Weights of a small sound classifier: held-out accuracy 70%, 26041 training examples.
Rows from block 6, named by matrix and row number. Rows with one number belong to one channel. Each number is 500 + 25 x the weight over the matrix's rms, rounded and kept within 0 to 999. All counts start at 0. Numbers have three digits each.
# convs0: first 3x3 conv (model.blocks.6.convs.0.weight, 128x128x3x3), inputs 66-87, a 3x3 kernel for each
# convs1: second 3x3 conv (model.blocks.6.convs.1.weight, 128x128x3x3, transposed), outputs 66-87, a 3x3 kernel for each
convs0.28:427463522518481514482490495496515498480502493482494506515502497501483449480504480534461466468498476475520465472510497504475529535511443500503486465486517507500526519488517488510525516507497493468478477504529515492480454502518496504492476511499524555490465524515494525504465458474456495488511520478475501485517515502508524505496520522461510531535518503472468500482542486547568531475466513466476523467496508484474497468466524483487560497533485491494515463488468465496477498554470537500531497508487523514480507488505461516482462494483456505496489512485528518505494514508442508466443520511465483511
convs0.29:541467456497488513533479499495511485477477502544485535527478436495510504503504495508526449518516476564491441466483470511496496542488456476486494476509475492456529526531489498488485477478469494507497497512515509501513499513471496518478500510513506540474497541499499531528542486543484463515527477506495483501523454491566470506508491484465526475526536485518519487496481503505529555495529479507488515485491501546521503458536491490492477520487504457464522463527505495486464497516492525488477470472499516483467542510479528452519526470519524507452535487502503501502485535494502476509440504478499516489
convs0.30:476469520517538489533531470522489496541485525514484488490513507520485486518501477534505520528529489491495514463487521466524500514494489488526457497481541482483479494498544512454540500561451523488477517489484501476517473500517451544488460501506504544461546477515528486502528455456462498492492512537530483510516484501516536497473512506488504509488488486474515503464508508472550492512437526477515486479481479505492514482514518496532508464523508507502503451468516519496477511509505497511519497501535475474489554515460489491496502493565521491490513521562500567473526506503532502507523518497484523495
convs0.31:509477495470487499536428495492485500534484487476511534499487523522478491521495486495512578493485500501477514498534528515540530515520530511472518486530528480474505511508468488495480485503518533466516502547555482540539532515491522505514502489510493516480536473468466485482530510480483493482475557453483491541527479489520507468518527501529549522523476530493510543496477525506491506485485530527512508498532499529503474517513496496540532469536555478480495487470520509524519483487507460530525502468499531450544508517464491516508495514504483466475532495498522521486469504513477495489495457541477505481
convs0.32:491519544500490498557492482490505505512472529501502548478480465491495480495507513532512497461527507525511510536501495493551497435492517490479514505510530483529487526450516472540494499481474485502473488474462494477487551464475546531489490494500493479515464517477467484486475486495456457509510515479507527483488444473503504494510510493508573495493522492490530546475522492534485533491530509505510459490538505477540490482532531516548488490525518485500504483527500500520479497478483478547512522487490526522504450459536460479487495529521478510497482473504522497495506525476430517490506521509488534534
convs0.33:528477509495507460490526523572508465484538461511519479507495466527483456522480539508528490469500527513473542447469544485530506496475467521528505524480461482490499497501505545496495447440493564473517451486494501540504512501446508479528456457480493516490535532511466475487500538482528500464507479497460503510484493489471512485528506521492488486513484523476472507478495503497476522492461473525480502500495468504541532505500522475499529502486520473509504479476483511523489447503502527529479495501539513543524517470499515451515490515476460484505522528475449512472472504464488494513527495502510490503
convs0.34:483485486494496510525470491511468481479487507479480493563510490517493537457497515482487561476514542469493502532534523537549521468485479503493523488530480529468481499452497466476496501548514501532510517535512458486504456449531547504486475517467545483456519461512506528504461515530473535490523529513497487527536519481468490539508467533518525482482467485467513500539504499492465521462504498486475504483510442474484483530489474444480497463499498533496515544491472508487569519490481478497559482492505506511500518523446549506506511514476497479518545439475552491490485491509484484526513496496531499476
convs0.35:539504501516529450495515487487517515524496516521498540496495508558515479480521416481496465499466506494520498566497505515502494529507480498508487547528511482487504472483512466497494540490456503466513523506439472499495519456456467509475491489493467476488493490511553520500490511501474482466466513530500476485479496509469542488516495486503522530518481511486499517534461464514491545513478507520541496474484500475526525498478511470481530516476478520512481493484474521471476487496465494527488498505465491485503462473444483522490452510522475469485485518492491523511528476542482498542499506495518496511
convs0.36:452498531506479476493495502475509488482491504527509538535473482542476520447496504551502499537478444545512470462506533478521491474460483477493482478507578502492492477484516466462522496504472551523438491576519475462543464504539501471524482509484543491494531490529534509464573479510475497491504492509542501538522525507480502487513531512478485535526522512496491500488481458483555502482454532515478510500489490468522512473511479498518498471495509487494498507484502464523509504545548525473524523465502503475499517489486518480417458458534496474450491517479527486486492470499515527559461488494507543477
convs0.37:446467477520496549457471534513504528494504490501538517510492490502501448489491523519475501484545525535451545532508488485509469475487499482515517504470485457503530470467511532486492505499459541438476528523485456520529491518488485525525504523487456521506517515497517524495497501482515546471478503496502507492525490508510472512472548519470513505478536527482492509472475512522453458499500524440474508486476460540515473488561522505500486479502477472520509512483509493485495507505486459572509497490512517473473509526459498512475477497493447512498533468521512501512500474547481508446483526509506470504
convs0.38:503466518551477512442506497530552526503528509510486505519510501492494513478519533484495504521457534487477480527473524453460505502468486477545501537527466546485514512480500515517469480506504512523477482542478478473494518508489511542459467506506483463562529506498507450486539476468562511512519475494503511495487486523507498485543488487477457491523520495484499469481477542556475490499515482517483491497474525484556490433493523498510489518501507483482536517492490545454454496489461534494464501475480494491475522511471509471530517494475500458491480502502476492519453529512519514499539498525513487493
convs0.39:525443506490530516482483451506475508478499481474481457514484494481516483524531495508486460511523531542480524517475490544450491515504435535515506519467483403496517526502520520534473512524487517480467573508512444464494484519550528529510496522531505474487482452516521539504517524487510525488514489513493505501513533483512496533479499489504497544551503500474488513506508489523499472478506491464482508514535494468511478547534494509495486456470514534511520479457514486523503477514509488546465504484501495511467465470538495491528462478483535489497473495476487499505463474508505504482533515481504484505
convs0.40:521494505472532532494540463484476493511503494499476467479466471492510522512507462474521463512493499476538495495493537512504526518538519490502462514468503449474481521501504499469495511484496500518496500486498474496508532511502490487526498509526502503516459487555534508499491535509495471460508505499475503445471481568488547498509478503511511516531491514543480471485457491507522517514521518488500502554506517462457498513463517524471467487538498522482479454515519472479510465528508470492497476506511522478534503482470517456522498485471494474498475503534521518561536509513507521522525529519446531504
convs0.41:537489486469474485533445500484485500455560517528513528511521491472485514465474488500535473509525498536525506522465474544521468503485485527461473457544469509486493486460500493510443538492552487503467485468507499495490508519507467548521511502474473468530496472495482477505501491460499508478512494494516512507488492494492489487468514531479525520506475474529496488490476518488438472485545482536506478431438517478470525461509469514479498484528446511505521454537575499489526505566476482482524478496488528487437487515466496469513502498464489462470512553514444535501487486517510544540525433491489503435
convs0.42:455503500503519438515508472495561577531502515553514521493494518442484484530512458499458479493483499521455522462510470518500506502524535500526526498549473458517501478500481497492539480507554466499505531487486465509451508446465500491476506512470502482470491494523539549511521477462501468515503509542546476507546511462470458528511493510530500519509474497493509531457477526479478509518465532546452505493468482517526500471487477512511504481493507461474506504503439522487472497480464529465503456482528488477513516498481539508470518450509548489510499496540476482504477542507481513489461512494499466522
convs0.43:495531493523512484470521517488493483538525516539498474517509454447497511501513538515487515483487524467492505498486449483456545469495524504461485487510484517499512515445518500492517473481470491520542487482517451511481462547505502503506511489459511538541506511516443503528463507509529488483527491481471495521498543492507510519478488527471509485444470492494475438488470521493506519525512492463487512473503529471523546466476488538517473527495512471496496516491466511493484467438500491501519526489508513472495503488550512493496517506483495523501487526470469506477501495514502498489522506477484496521
convs1.28:522502494511487522497494497511559548580477561526509483485514511523521535533532493465501485468499509535534494511489499503490508518488433515503465481478496489491519463480496485522487516491471470478503550534494538555523504461549501476510482471505485490518495517525498494510506536499503493470516496510514467498461515496458488437540506512546465453498468477486501546499489519504516442499527496511509499508516483538532497505514540472513501531507502528481471479485484496480482476526513538518488495478523517489507501498524468459505493495480540498491510516514512535557526517479486517512492518539500514506
convs1.29:493536498515527526490484456459506474517512501499551469485508521498520485529544498528486532480480455463500501471449540510482530477514506516491506507511482498484502485502512476547495492491528521568526468486525547511490492480481514472488492470497466490487523496521506503508538540486534482490516527525468475533519525490523499544471522445475461506487499536487464482502493497544485455499497499541533498523499486451520504493467524517440524530529508517486490456500512491505504542526511502542529492470451496492532537473510509522505511509516460521509523534501574552475487472483498513487476543496516536504
convs1.30:523525484473514523485545488513495503486505503452461503498476518483495488510504493494517504489565510508537505488510551510534504532516536506515481481487482452507491493501477506509503531542471483509479507489526489567489486511506479486508509451495521438481521511478510486452521492459495470487486490496517504466511541483493506512504466479463509504542529519482481471506492500484467511489476449480535478525495511492556567488488498485462519470488515507488511529502476501480503456480465447505461507536555505518496533493572472485488544475471518489462497528542495474486498494540528545471450505526462477513
convs1.31:489439494491472461492499508526552514466476549483476465453517497482506517492455541529472514544493506479521495508482505503533481486499516526518501524528479472501528479452519440487434501497505503460500485494480499471461498492450479498475510502500462471497493504530487519498503501504464497469478479491477512466469511494506496467497524507527504518555504519523524472490498470520520487505526475487497532508517495497456470510509509549499476526468491501518480490498506490495479477482510508469538492486488515519548536514463465482513453457446479490499517496499509478440484512514472522527475499515548492505
convs1.32:514525482485479453546468490472471486491488507491547452490527499515522453448541554482510497509498535495484486539525506474492544483466512486478499512543488495509464458486513521478508511499490449467522495516464543475535501512513504510518499502465554503466498481517542508500534502489500487494517475499513489520491500473557500501484493512547500546501498466473532555510487535514536505500526480491475499523534511514537456515467507541475501515470486508506492452506551462481480518485477489511523488503512460534525506497525468543537550540502477481519483478474523487511500514542478514505503490528479476514
convs1.33:481480531542506499469475516486480512501474503551477518498512500480504496512534499496519473508479486510546502479500544485461531535512514459529493512513514490508494491540466486500503509494532516507508558506490522486420497502536491477478518518513474513489506501518492514493460504519509452483512553551543535491516498491485472569491491480496497471516532554507522472491503525525480508521484541476503493500539529537477508495538438480556564489523458489522489524495449502507525489453486458498503493515502482525499507491503486503500486524514516518484541489512506518458509478500510527497502489506469484545
convs1.34:469464493506507443473476485529469525509517492488495500477491481503526555486509537475493470534517464534444489473435532487459521450547455507539508459533450468535509505501490472497488493519505460475490477509520476491518503523446486487544521511497496519481492510486477507498501479516512492493448507487498528512526518519524455473488475518549485522498456506513533537551519513483550519471511495477488509504484498488522486534519542509487458517453530474526479508462471544495466505502485507508490457487501504516511540501498486454504496514473487470516503473490491501511514495467489497496514497532491515543
convs1.35:517557484541486517536493506516481517496500527515494501489522552477508512525473479491498516522500484487515474506480522485519516526467520443469478501474484518543502447482474506538492479525574534529489506519530535532536474520470458477507523476500509502469507532488483481512556519499501498546491515547462546488510497469500487482485486477439519491483496479482544536501471504521484484512510479511523525476477463508462518438515459512494500499470539538472509504551513514457510531532515535514493508499538528487525522506482562495520541524516561522497476498498534488516535527498498522535474475531538488493
convs1.36:490507494487476470498484491502490533508485499489516507504516507481493530467446501481480507475498502519479462477503495485530497545485534456507532487500442477489467488469486508483521494486483529528485520469483490514497568482478505495487512472497507452482491510510478504527533502526519505492531489519520517505499498517419539489514483505492516479516517523535526505526475484484472468486525535476488519524494479484511477494510522494524456544513532511476479479542501488482514514534523524527468492503524466483494493478479495481512500475501506470471539492496473446529462453495533486485505526520507474451
convs1.37:509514488522492551509492494497501489531475500454516488478476515500495487476482525520527533519500524509508495496506487480479513513490478522545484463490522492490518510505479466507527518510531505484514523495503515481510500501526492481505488484524506508452499523525495472540550503502521485496529465456492551475506519463509477511546469500488496504501482532473516507497453530503501466492467492487466475524530482474491474458503525482504462497514472496490458491530523495505522503511504465495496516477478533453488467490475497469497519516492477517470519485514502506509470546478479526492509484488535506479
convs1.38:519502515496475489552492529507517489535497502519464494542508528487492521536485496477513525538528518467512529507542508506502469541495497512504506514498495467488515456504480516541517522484493534469502489491497496466465472454446474475485468508459545508485473528476459508524480478482509512484483495462522466477573498502476477478487476502508484499501473492543530513531467483511526474463509474472499478449465499518522521486458460522505525554465493517539489466493475534512507479483492514465495446516472479515514475537543519533468540523511533553515512498509494457476491442469477493543469434484501505542
convs1.39:495485479485454449485465483483468465522436472473519494488466499502463499452467504536478487497505476464508521456512499500513510496502476467547482493465497493481514481468528500503516512511505483488542483472508497474479511489470502543511516554486536520506469504514443531514506519496499480468494502490452484470475483506511526527471511505506459528470553495485464478510529496488487472475458516458506490491525569487464496519536510507481457497501480541478503462458522530454508529485527490528512504522487484505503482484507495465497496490483475464505499506487527489507540480489444468486558515480499499487
convs1.40:508488482488506487513459525502458497483502494513466475471460486466516483495495492502484493516522513564501503454516500493516476486489503482499498512483515519493506433492509535493499461484545531532540484494477524485467500494469490518485485479463472511505496476508472521492536504513459503475479551513435505469498468527480507474501527550487523508463498483508428472490485462519487507489560498463450517504516494487473494468508524454447500488509504509484455568523504440501481534506474528515509518518555544504514471456462540482478488497528504481538508495484518461507503504489521546470522479484525514544
convs1.41:458450512514543479514486487516497440511484497457501482519492518524489497492507475499499496537489504478538457498512483488493546463472544520492491437489494540480495493521507460497475494439502476501527498486485460448480483486517480475494485502493456486461543464515504471492487484488467537507507449505541487497487497513470484548453505479535420480457500460468504548465466490495535497499514470529498494526518513454500504539519476532504501500511517484499502504525473466510513517573505534457499508481515513493550524515523486499507496499465487486554518490459474448486501512482482517470514475501468516489
convs1.42:475481520482491539492529499516470536514450496499548493494506496554440464530510491478484497466548495491488490483541474490514465509489474486465499475493525498462507548484547456508525559515519490519500464464494491531506473500485492485468518474523476503528565501505457471477526509505496458502515490454527544506547477483464492553483547498495466496458497520469479464478475488497556524503492475500503488509464437474499450474493484510535540480526503506498540497530523468449494464477477463495516491476506528488551497515512512557488531503491498503505511474511481518457515526533503501507485552483468492498
convs1.43:536485516472534524555497492479487468517471521480466539446496505506517493524519515538506507499533492476500491522513484544493454471520508517481500495488467457507490492532495462497470453524480494539509538470468540493499468521517499531532492450523507521472495509486534484528498487488492497506520465532482473514476497471523501477495519533543488513483469474539500497479474489491494525530497497523525495541515512517485504488505536490526505487510460479509503475467478480472510480463512474510526532486492525546466471487542521530492504498508466524502508526473523439504490507539533505492484519518470491506