{"train_examples": 26041, "hop_length": 320, "input": "log_mel", "num_classes": 4, "norm": "batchnorm", "hidden_act": "hardswish", "drop_path": 0.1, "widths": [64, 128, 256], "mixing": "mixup", "init": "kaiming_normal", "learning_rate": 0.002, "shampoo_beta": 0.95, "epochs": 64.9, "final_lr_fraction": 0.05}
Rows from block 6 of a small sound classifier, named by matrix and row number. Rows with one number belong to one channel. Each number is 200 + 30 x the weight over its row's rms, rounded and kept within 0 to 999. All counts start at 0.
After each channel's rows are labels from the 100 clips, of 14848, where the channel reaches its highest value: "responds to" is what is common among them; "peak in band" is the frequency band that holds the peak. Only what is clearly more common there than usual is listed. The data: acted Russian speech (Dusha).
# convs0: first 3x3 conv (model.blocks.6.convs.0.weight, 128x128x3x3, each kernel summed), inputs 0-127
# convs1: second 3x3 conv (model.blocks.6.convs.1.weight, 128x128x3x3, transposed, each kernel summed), outputs 0-127

convs0.112,184,192,160,227,183,173,214,177,175,153,213,220,176,156,177,178,159,191,153,179,230,186,226,196,229,152,186,216,188,196,191,238,170,200,180,170,205,180,177,229,198,208,182,181,237,163,199,184,232,256,206,206,245,219,110,224,252,191,238,121,193,195,229,174,236,152,155,191,181,232,203,208,163,212,188,197,214,164,208,205,132,193,162,215,269,149,201,203,189,159,239,200,152,196,171,196,196,192,258,197,206,202,217,231,197,227,114,158,205,216,196,187,188,148,242,229,220,239,230,223,192,170,197,193,224,225,200,181
convs1.112,197,173,186,184,153,153,221,232,199,142,225,231,230,202,202,166,171,220,151,222,197,222,175,191,185,155,194,224,156,179,129,195,206,166,209,166,228,257,172,209,258,255,192,195,245,195,228,211,154,235,224,178,250,144,185,152,214,166,165,177,229,199,235,200,227,165,211,112,227,183,176,255,196,183,234,196,228,193,246,236,192,238,177,167,209,191,213,222,246,171,258,169,211,233,199,220,196,200,191,186,182,216,154,177,168,212,195,224,256,220,193,187,186,220,177,169,202,205,216,191,190,176,175,157,212,244,211,230
responds to: emotion: positive
peak in band: 250 to 500 Hz

convs0.88,219,221,193,186,181,192,226,259,203,209,166,187,202,176,171,179,204,184,252,227,213,193,235,201,126,195,254,168,210,169,220,242,245,252,159,156,248,191,199,164,213,182,203,206,186,198,213,198,179,179,174,163,241,199,233,255,224,176,203,236,187,170,203,148,184,197,164,104,150,165,246,200,148,187,215,171,153,163,197,244,138,153,155,219,196,197,210,189,148,211,233,175,208,229,179,218,166,205,182,164,209,208,164,212,205,219,226,177,198,240,156,218,215,224,195,185,178,152,206,201,222,219,185,176,220,139,192,189
convs1.88,175,211,198,222,256,170,217,166,226,200,177,170,214,196,152,206,218,213,209,206,147,204,222,159,205,231,190,166,143,236,210,177,213,219,211,160,258,143,202,169,210,217,239,196,217,212,264,156,210,207,195,223,181,250,204,192,142,166,180,195,201,169,245,153,219,208,259,215,172,213,205,173,217,248,263,266,155,191,204,212,200,234,259,189,191,204,206,198,224,212,237,140,164,228,210,234,151,246,220,185,201,196,238,187,172,149,195,177,196,203,217,245,192,190,195,197,168,179,122,233,221,231,198,233,182,186,231,194
responds to: emotion: positive
peak in band: 1000 to 2000 Hz

convs0.99,227,232,213,194,238,255,220,185,152,206,195,195,202,228,157,200,196,169,286,221,197,214,170,206,226,186,212,159,162,246,259,224,225,194,180,187,231,125,240,202,175,238,222,182,183,197,192,193,169,183,198,221,248,184,160,231,194,186,229,161,227,224,199,239,206,204,184,220,139,189,180,223,165,144,263,202,218,222,177,245,168,187,212,191,196,201,173,142,247,190,202,199,207,202,145,231,207,140,245,244,207,239,151,175,231,149,189,185,181,185,131,193,192,228,182,199,220,166,173,166,209,177,157,189,190,191,200,196
convs1.99,161,265,209,242,256,243,235,202,181,187,168,160,216,195,168,230,222,187,183,148,178,164,158,199,231,158,246,146,131,267,150,203,258,232,233,240,179,151,162,178,149,179,196,143,193,207,211,179,238,190,257,214,173,197,178,185,209,192,195,201,203,187,186,172,180,166,151,199,205,180,231,203,235,179,189,225,205,178,205,213,177,209,226,200,232,160,143,180,159,174,226,172,192,188,205,186,141,186,191,195,218,216,253,187,223,200,195,196,135,157,204,189,181,210,196,167,197,158,195,231,192,171,210,199,200,174,215,247
responds to: emotion: positive
peak in band: 1000 to 2000 Hz

convs0.29,188,226,191,192,180,249,235,191,188,237,160,197,206,153,181,215,207,163,144,189,230,216,218,152,200,198,218,213,218,196,144,159,172,164,218,184,183,239,203,219,257,139,241,139,175,148,227,251,163,197,207,220,191,210,224,222,158,168,181,237,185,218,214,180,174,127,188,205,178,195,158,151,172,220,199,252,220,194,199,242,196,207,177,173,171,199,220,161,210,189,212,246,145,212,232,181,139,155,154,219,221,187,216,232,258,172,174,206,249,217,187,242,190,184,238,177,158,191,143,203,209,202,200,155,214,205,178,203
convs1.29,205,197,217,216,195,196,166,211,218,159,238,159,222,190,302,220,184,159,246,152,197,253,193,226,202,167,207,240,169,197,233,219,227,190,194,196,199,217,148,207,197,178,187,117,180,189,204,204,189,206,222,212,144,201,264,226,198,230,170,173,229,157,172,217,193,218,210,195,237,169,191,198,212,259,152,200,258,232,159,161,232,175,212,264,180,227,242,229,186,219,202,226,134,158,162,220,172,212,205,174,246,222,187,195,204,249,193,184,233,243,224,253,198,208,217,197,188,206,190,192,222,229,244,168,212,193,195,229
responds to: emotion: angry
peak in band: 250 to 500 Hz

convs0.67,197,225,253,193,158,223,217,198,162,194,187,165,197,164,204,187,129,255,220,251,228,211,241,153,228,190,219,240,192,183,238,215,185,179,212,161,192,234,227,181,221,196,206,203,236,172,159,178,227,160,172,246,191,187,251,168,194,214,228,161,164,152,189,193,176,214,149,193,199,197,188,222,171,192,164,257,207,214,281,236,209,208,224,220,156,164,223,166,185,218,170,186,207,211,140,190,266,226,209,197,186,213,140,203,210,195,179,209,134,167,205,222,229,145,186,226,215,193,156,223,169,184,200,195,158,168,156,226
convs1.67,227,173,191,215,185,185,193,161,207,184,215,140,243,200,171,204,208,229,180,279,196,233,210,220,157,205,200,292,176,174,183,178,209,214,226,247,222,245,198,261,169,183,189,194,154,205,221,231,194,220,219,225,183,180,170,251,238,173,229,229,186,227,172,144,177,187,162,246,211,182,250,202,147,207,209,234,211,199,206,214,241,229,193,176,202,193,184,72,216,171,203,217,222,190,166,231,232,195,193,159,165,219,170,194,227,169,175,205,224,186,163,208,210,230,216,200,203,238,262,217,212,197,212,203,195,226,225,206
responds to: emotion: angry
peak in band: 500 to 1000 Hz

convs0.101,192,229,243,224,238,143,208,157,233,216,174,151,133,210,229,203,188,205,221,214,182,178,196,169,159,193,169,173,225,191,235,210,203,276,254,237,234,204,163,159,166,167,230,257,195,165,170,173,196,227,199,191,266,174,203,147,140,210,197,137,272,185,167,182,214,267,164,165,200,220,204,213,181,203,216,208,188,223,238,178,202,223,184,180,187,168,226,208,198,247,202,206,221,222,169,226,183,254,221,161,206,226,176,218,236,180,220,171,201,235,226,179,156,194,180,198,221,246,189,207,197,153,171,185,185,206,172,197
convs1.101,212,218,198,170,160,254,174,178,202,212,237,214,158,182,145,189,159,170,193,175,225,207,259,152,199,187,157,208,186,155,165,185,215,210,207,168,157,218,192,256,232,197,187,231,159,196,182,162,187,219,249,222,173,202,206,165,200,170,200,263,143,225,157,184,220,213,232,166,197,205,244,178,200,235,227,209,153,173,258,224,222,201,238,218,180,205,178,133,226,228,180,222,228,182,242,218,201,199,167,168,274,231,201,192,262,185,214,176,183,253,150,196,246,218,216,205,176,210,214,191,228,240,215,217,172,244,233,184
responds to: emotion: positive
peak in band: 500 to 1000 Hz; 1000 to 2000 Hz

convs0.76,214,214,227,164,229,166,195,231,165,146,190,239,222,256,189,212,211,183,171,210,179,232,255,188,177,212,180,174,197,116,211,176,240,171,215,199,182,202,193,184,225,220,172,177,228,151,194,192,267,205,189,202,181,243,194,209,190,240,209,184,206,177,233,185,161,202,156,219,177,239,244,189,191,208,195,161,206,205,201,198,176,227,239,203,172,223,235,181,206,211,128,227,165,178,182,224,214,193,125,191,161,250,250,184,185,215,127,209,172,224,167,218,235,172,181,155,172,223,141,179,179,247,225,238,174,232,150,232
convs1.76,198,220,196,219,188,234,201,230,183,184,201,212,202,284,249,200,243,246,189,199,210,194,170,214,200,196,205,258,168,189,221,179,129,223,205,143,206,211,181,231,186,207,136,169,257,164,183,204,217,149,198,154,167,243,214,192,176,155,223,206,182,148,211,245,241,192,159,234,174,199,164,131,224,211,171,179,232,186,205,200,228,214,219,196,169,198,194,161,215,202,187,213,164,182,174,227,219,214,198,216,159,218,152,180,124,214,164,151,196,217,157,209,161,170,198,203,226,237,176,170,188,193,237,229,203,164,164,136
responds to: emotion: angry
peak in band: 1000 to 2000 Hz

convs0.110,165,254,167,138,240,174,235,260,232,183,199,196,192,231,218,161,158,197,167,162,174,177,237,157,200,225,219,205,186,194,197,223,177,205,243,208,199,197,207,205,246,169,169,194,226,192,183,206,157,173,223,175,195,254,153,185,188,229,218,215,204,148,208,250,128,181,160,213,179,245,167,157,228,160,163,190,171,235,192,245,188,213,145,199,145,198,206,148,221,204,225,180,211,182,239,213,195,220,157,207,215,235,146,144,221,152,218,202,240,211,179,202,134,215,161,223,193,220,203,219,201,232,211,179,220,244,184,173
convs1.110,151,193,232,182,199,181,149,189,178,185,204,175,183,217,223,163,213,181,140,127,220,231,140,203,200,215,209,189,192,210,219,276,169,208,226,194,153,192,196,229,157,195,232,248,216,195,132,265,177,224,233,225,198,233,202,167,198,159,162,209,194,155,208,236,155,204,210,229,183,217,217,200,200,241,174,156,239,179,275,188,143,212,206,231,233,159,251,226,217,187,214,178,209,196,188,234,201,235,210,244,164,173,223,216,173,233,227,192,239,218,153,216,193,207,186,183,189,184,247,190,217,221,239,167,213,229,171,249
responds to: emotion: angry
peak in band: 2000 to 4000 Hz

convs0.60,197,188,144,215,212,191,175,176,243,203,250,245,184,163,183,181,221,220,230,252,220,222,196,175,144,194,203,239,159,180,198,210,134,209,189,230,191,205,139,181,195,180,240,230,220,175,246,144,222,198,180,167,196,177,194,233,205,155,227,210,171,266,151,190,226,249,183,198,147,224,178,220,154,208,203,188,184,162,179,220,183,219,221,211,186,199,216,240,165,222,215,178,141,180,217,268,198,197,175,190,162,172,180,249,183,234,252,174,156,204,160,250,176,180,207,154,246,222,200,222,207,215,185,212,174,168,237,156
convs1.60,189,203,187,190,196,194,171,183,149,215,177,253,226,233,185,242,217,197,204,211,235,184,202,178,200,152,230,156,213,231,198,178,169,238,179,247,150,189,215,218,179,176,181,258,149,189,129,161,213,213,170,175,233,188,217,268,196,191,195,192,246,193,166,189,212,160,194,193,164,175,170,240,244,194,190,207,200,209,197,247,164,207,191,210,228,223,162,176,251,148,267,248,172,161,239,216,211,158,212,210,216,191,149,226,225,230,188,143,199,185,192,164,250,240,183,194,257,212,235,223,179,183,235,212,156,175,151,206
responds to: emotion: positive
peak in band: 1000 to 2000 Hz

convs0.20,207,175,187,227,255,173,210,252,285,250,175,206,177,219,164,247,219,167,199,144,190,232,207,142,209,217,216,187,196,198,172,171,188,171,237,204,174,164,223,187,184,166,179,154,157,206,218,255,198,255,143,187,185,210,190,219,186,195,188,166,188,225,152,202,157,153,187,173,188,211,157,189,162,160,198,219,262,158,235,180,233,207,201,170,249,201,188,195,179,177,213,143,201,219,216,221,182,193,227,241,182,207,189,218,179,165,206,192,216,201,265,213,149,249,213,176,154,207,200,222,209,168,199,204,162,239,265,212
convs1.20,155,188,265,203,207,172,181,172,186,197,192,167,202,199,161,243,232,168,189,165,194,169,203,208,144,209,185,183,157,231,159,226,195,185,206,153,163,182,177,172,158,158,221,175,215,202,210,167,182,197,175,221,180,228,207,229,189,155,173,185,159,229,226,159,199,213,196,159,229,135,226,229,245,141,166,226,211,250,173,201,187,218,194,176,236,145,179,227,163,161,187,156,189,217,150,227,216,194,214,183,229,178,212,168,241,170,244,150,125,252,133,162,180,219,193,241,194,164,214,204,200,212,189,213,190,218,160,179
responds to: emotion: positive
peak in band: 250 to 500 Hz

convs0.47,233,143,192,221,193,158,204,197,237,263,162,155,208,169,179,220,145,190,223,164,140,207,195,207,205,175,215,202,201,225,172,165,212,218,239,165,193,165,183,151,212,241,201,217,207,134,180,190,186,193,248,244,195,191,145,183,239,224,144,209,196,200,160,127,192,224,175,192,177,142,222,215,161,234,168,241,189,202,147,234,177,249,196,152,164,169,197,272,219,221,257,197,201,207,182,203,194,181,189,163,220,212,195,227,230,183,242,192,198,176,197,209,190,169,183,217,160,239,226,185,202,189,182,141,230,221,177,179
convs1.47,175,166,188,250,191,204,214,197,183,170,174,192,207,185,179,220,216,187,227,185,194,222,188,145,188,216,212,155,237,191,222,180,190,155,247,181,184,167,227,214,168,167,236,219,229,176,252,156,148,244,226,232,199,160,225,244,175,239,161,188,260,185,262,200,220,255,231,191,183,213,176,235,174,272,167,190,146,153,185,225,221,193,151,192,241,198,187,197,277,201,175,158,234,189,204,126,223,176,193,184,197,225,185,232,172,193,231,156,184,194,181,193,140,175,203,241,216,236,205,172,172,195,234,198,215,186,220,191
responds to: emotion: angry
peak in band: 500 to 1000 Hz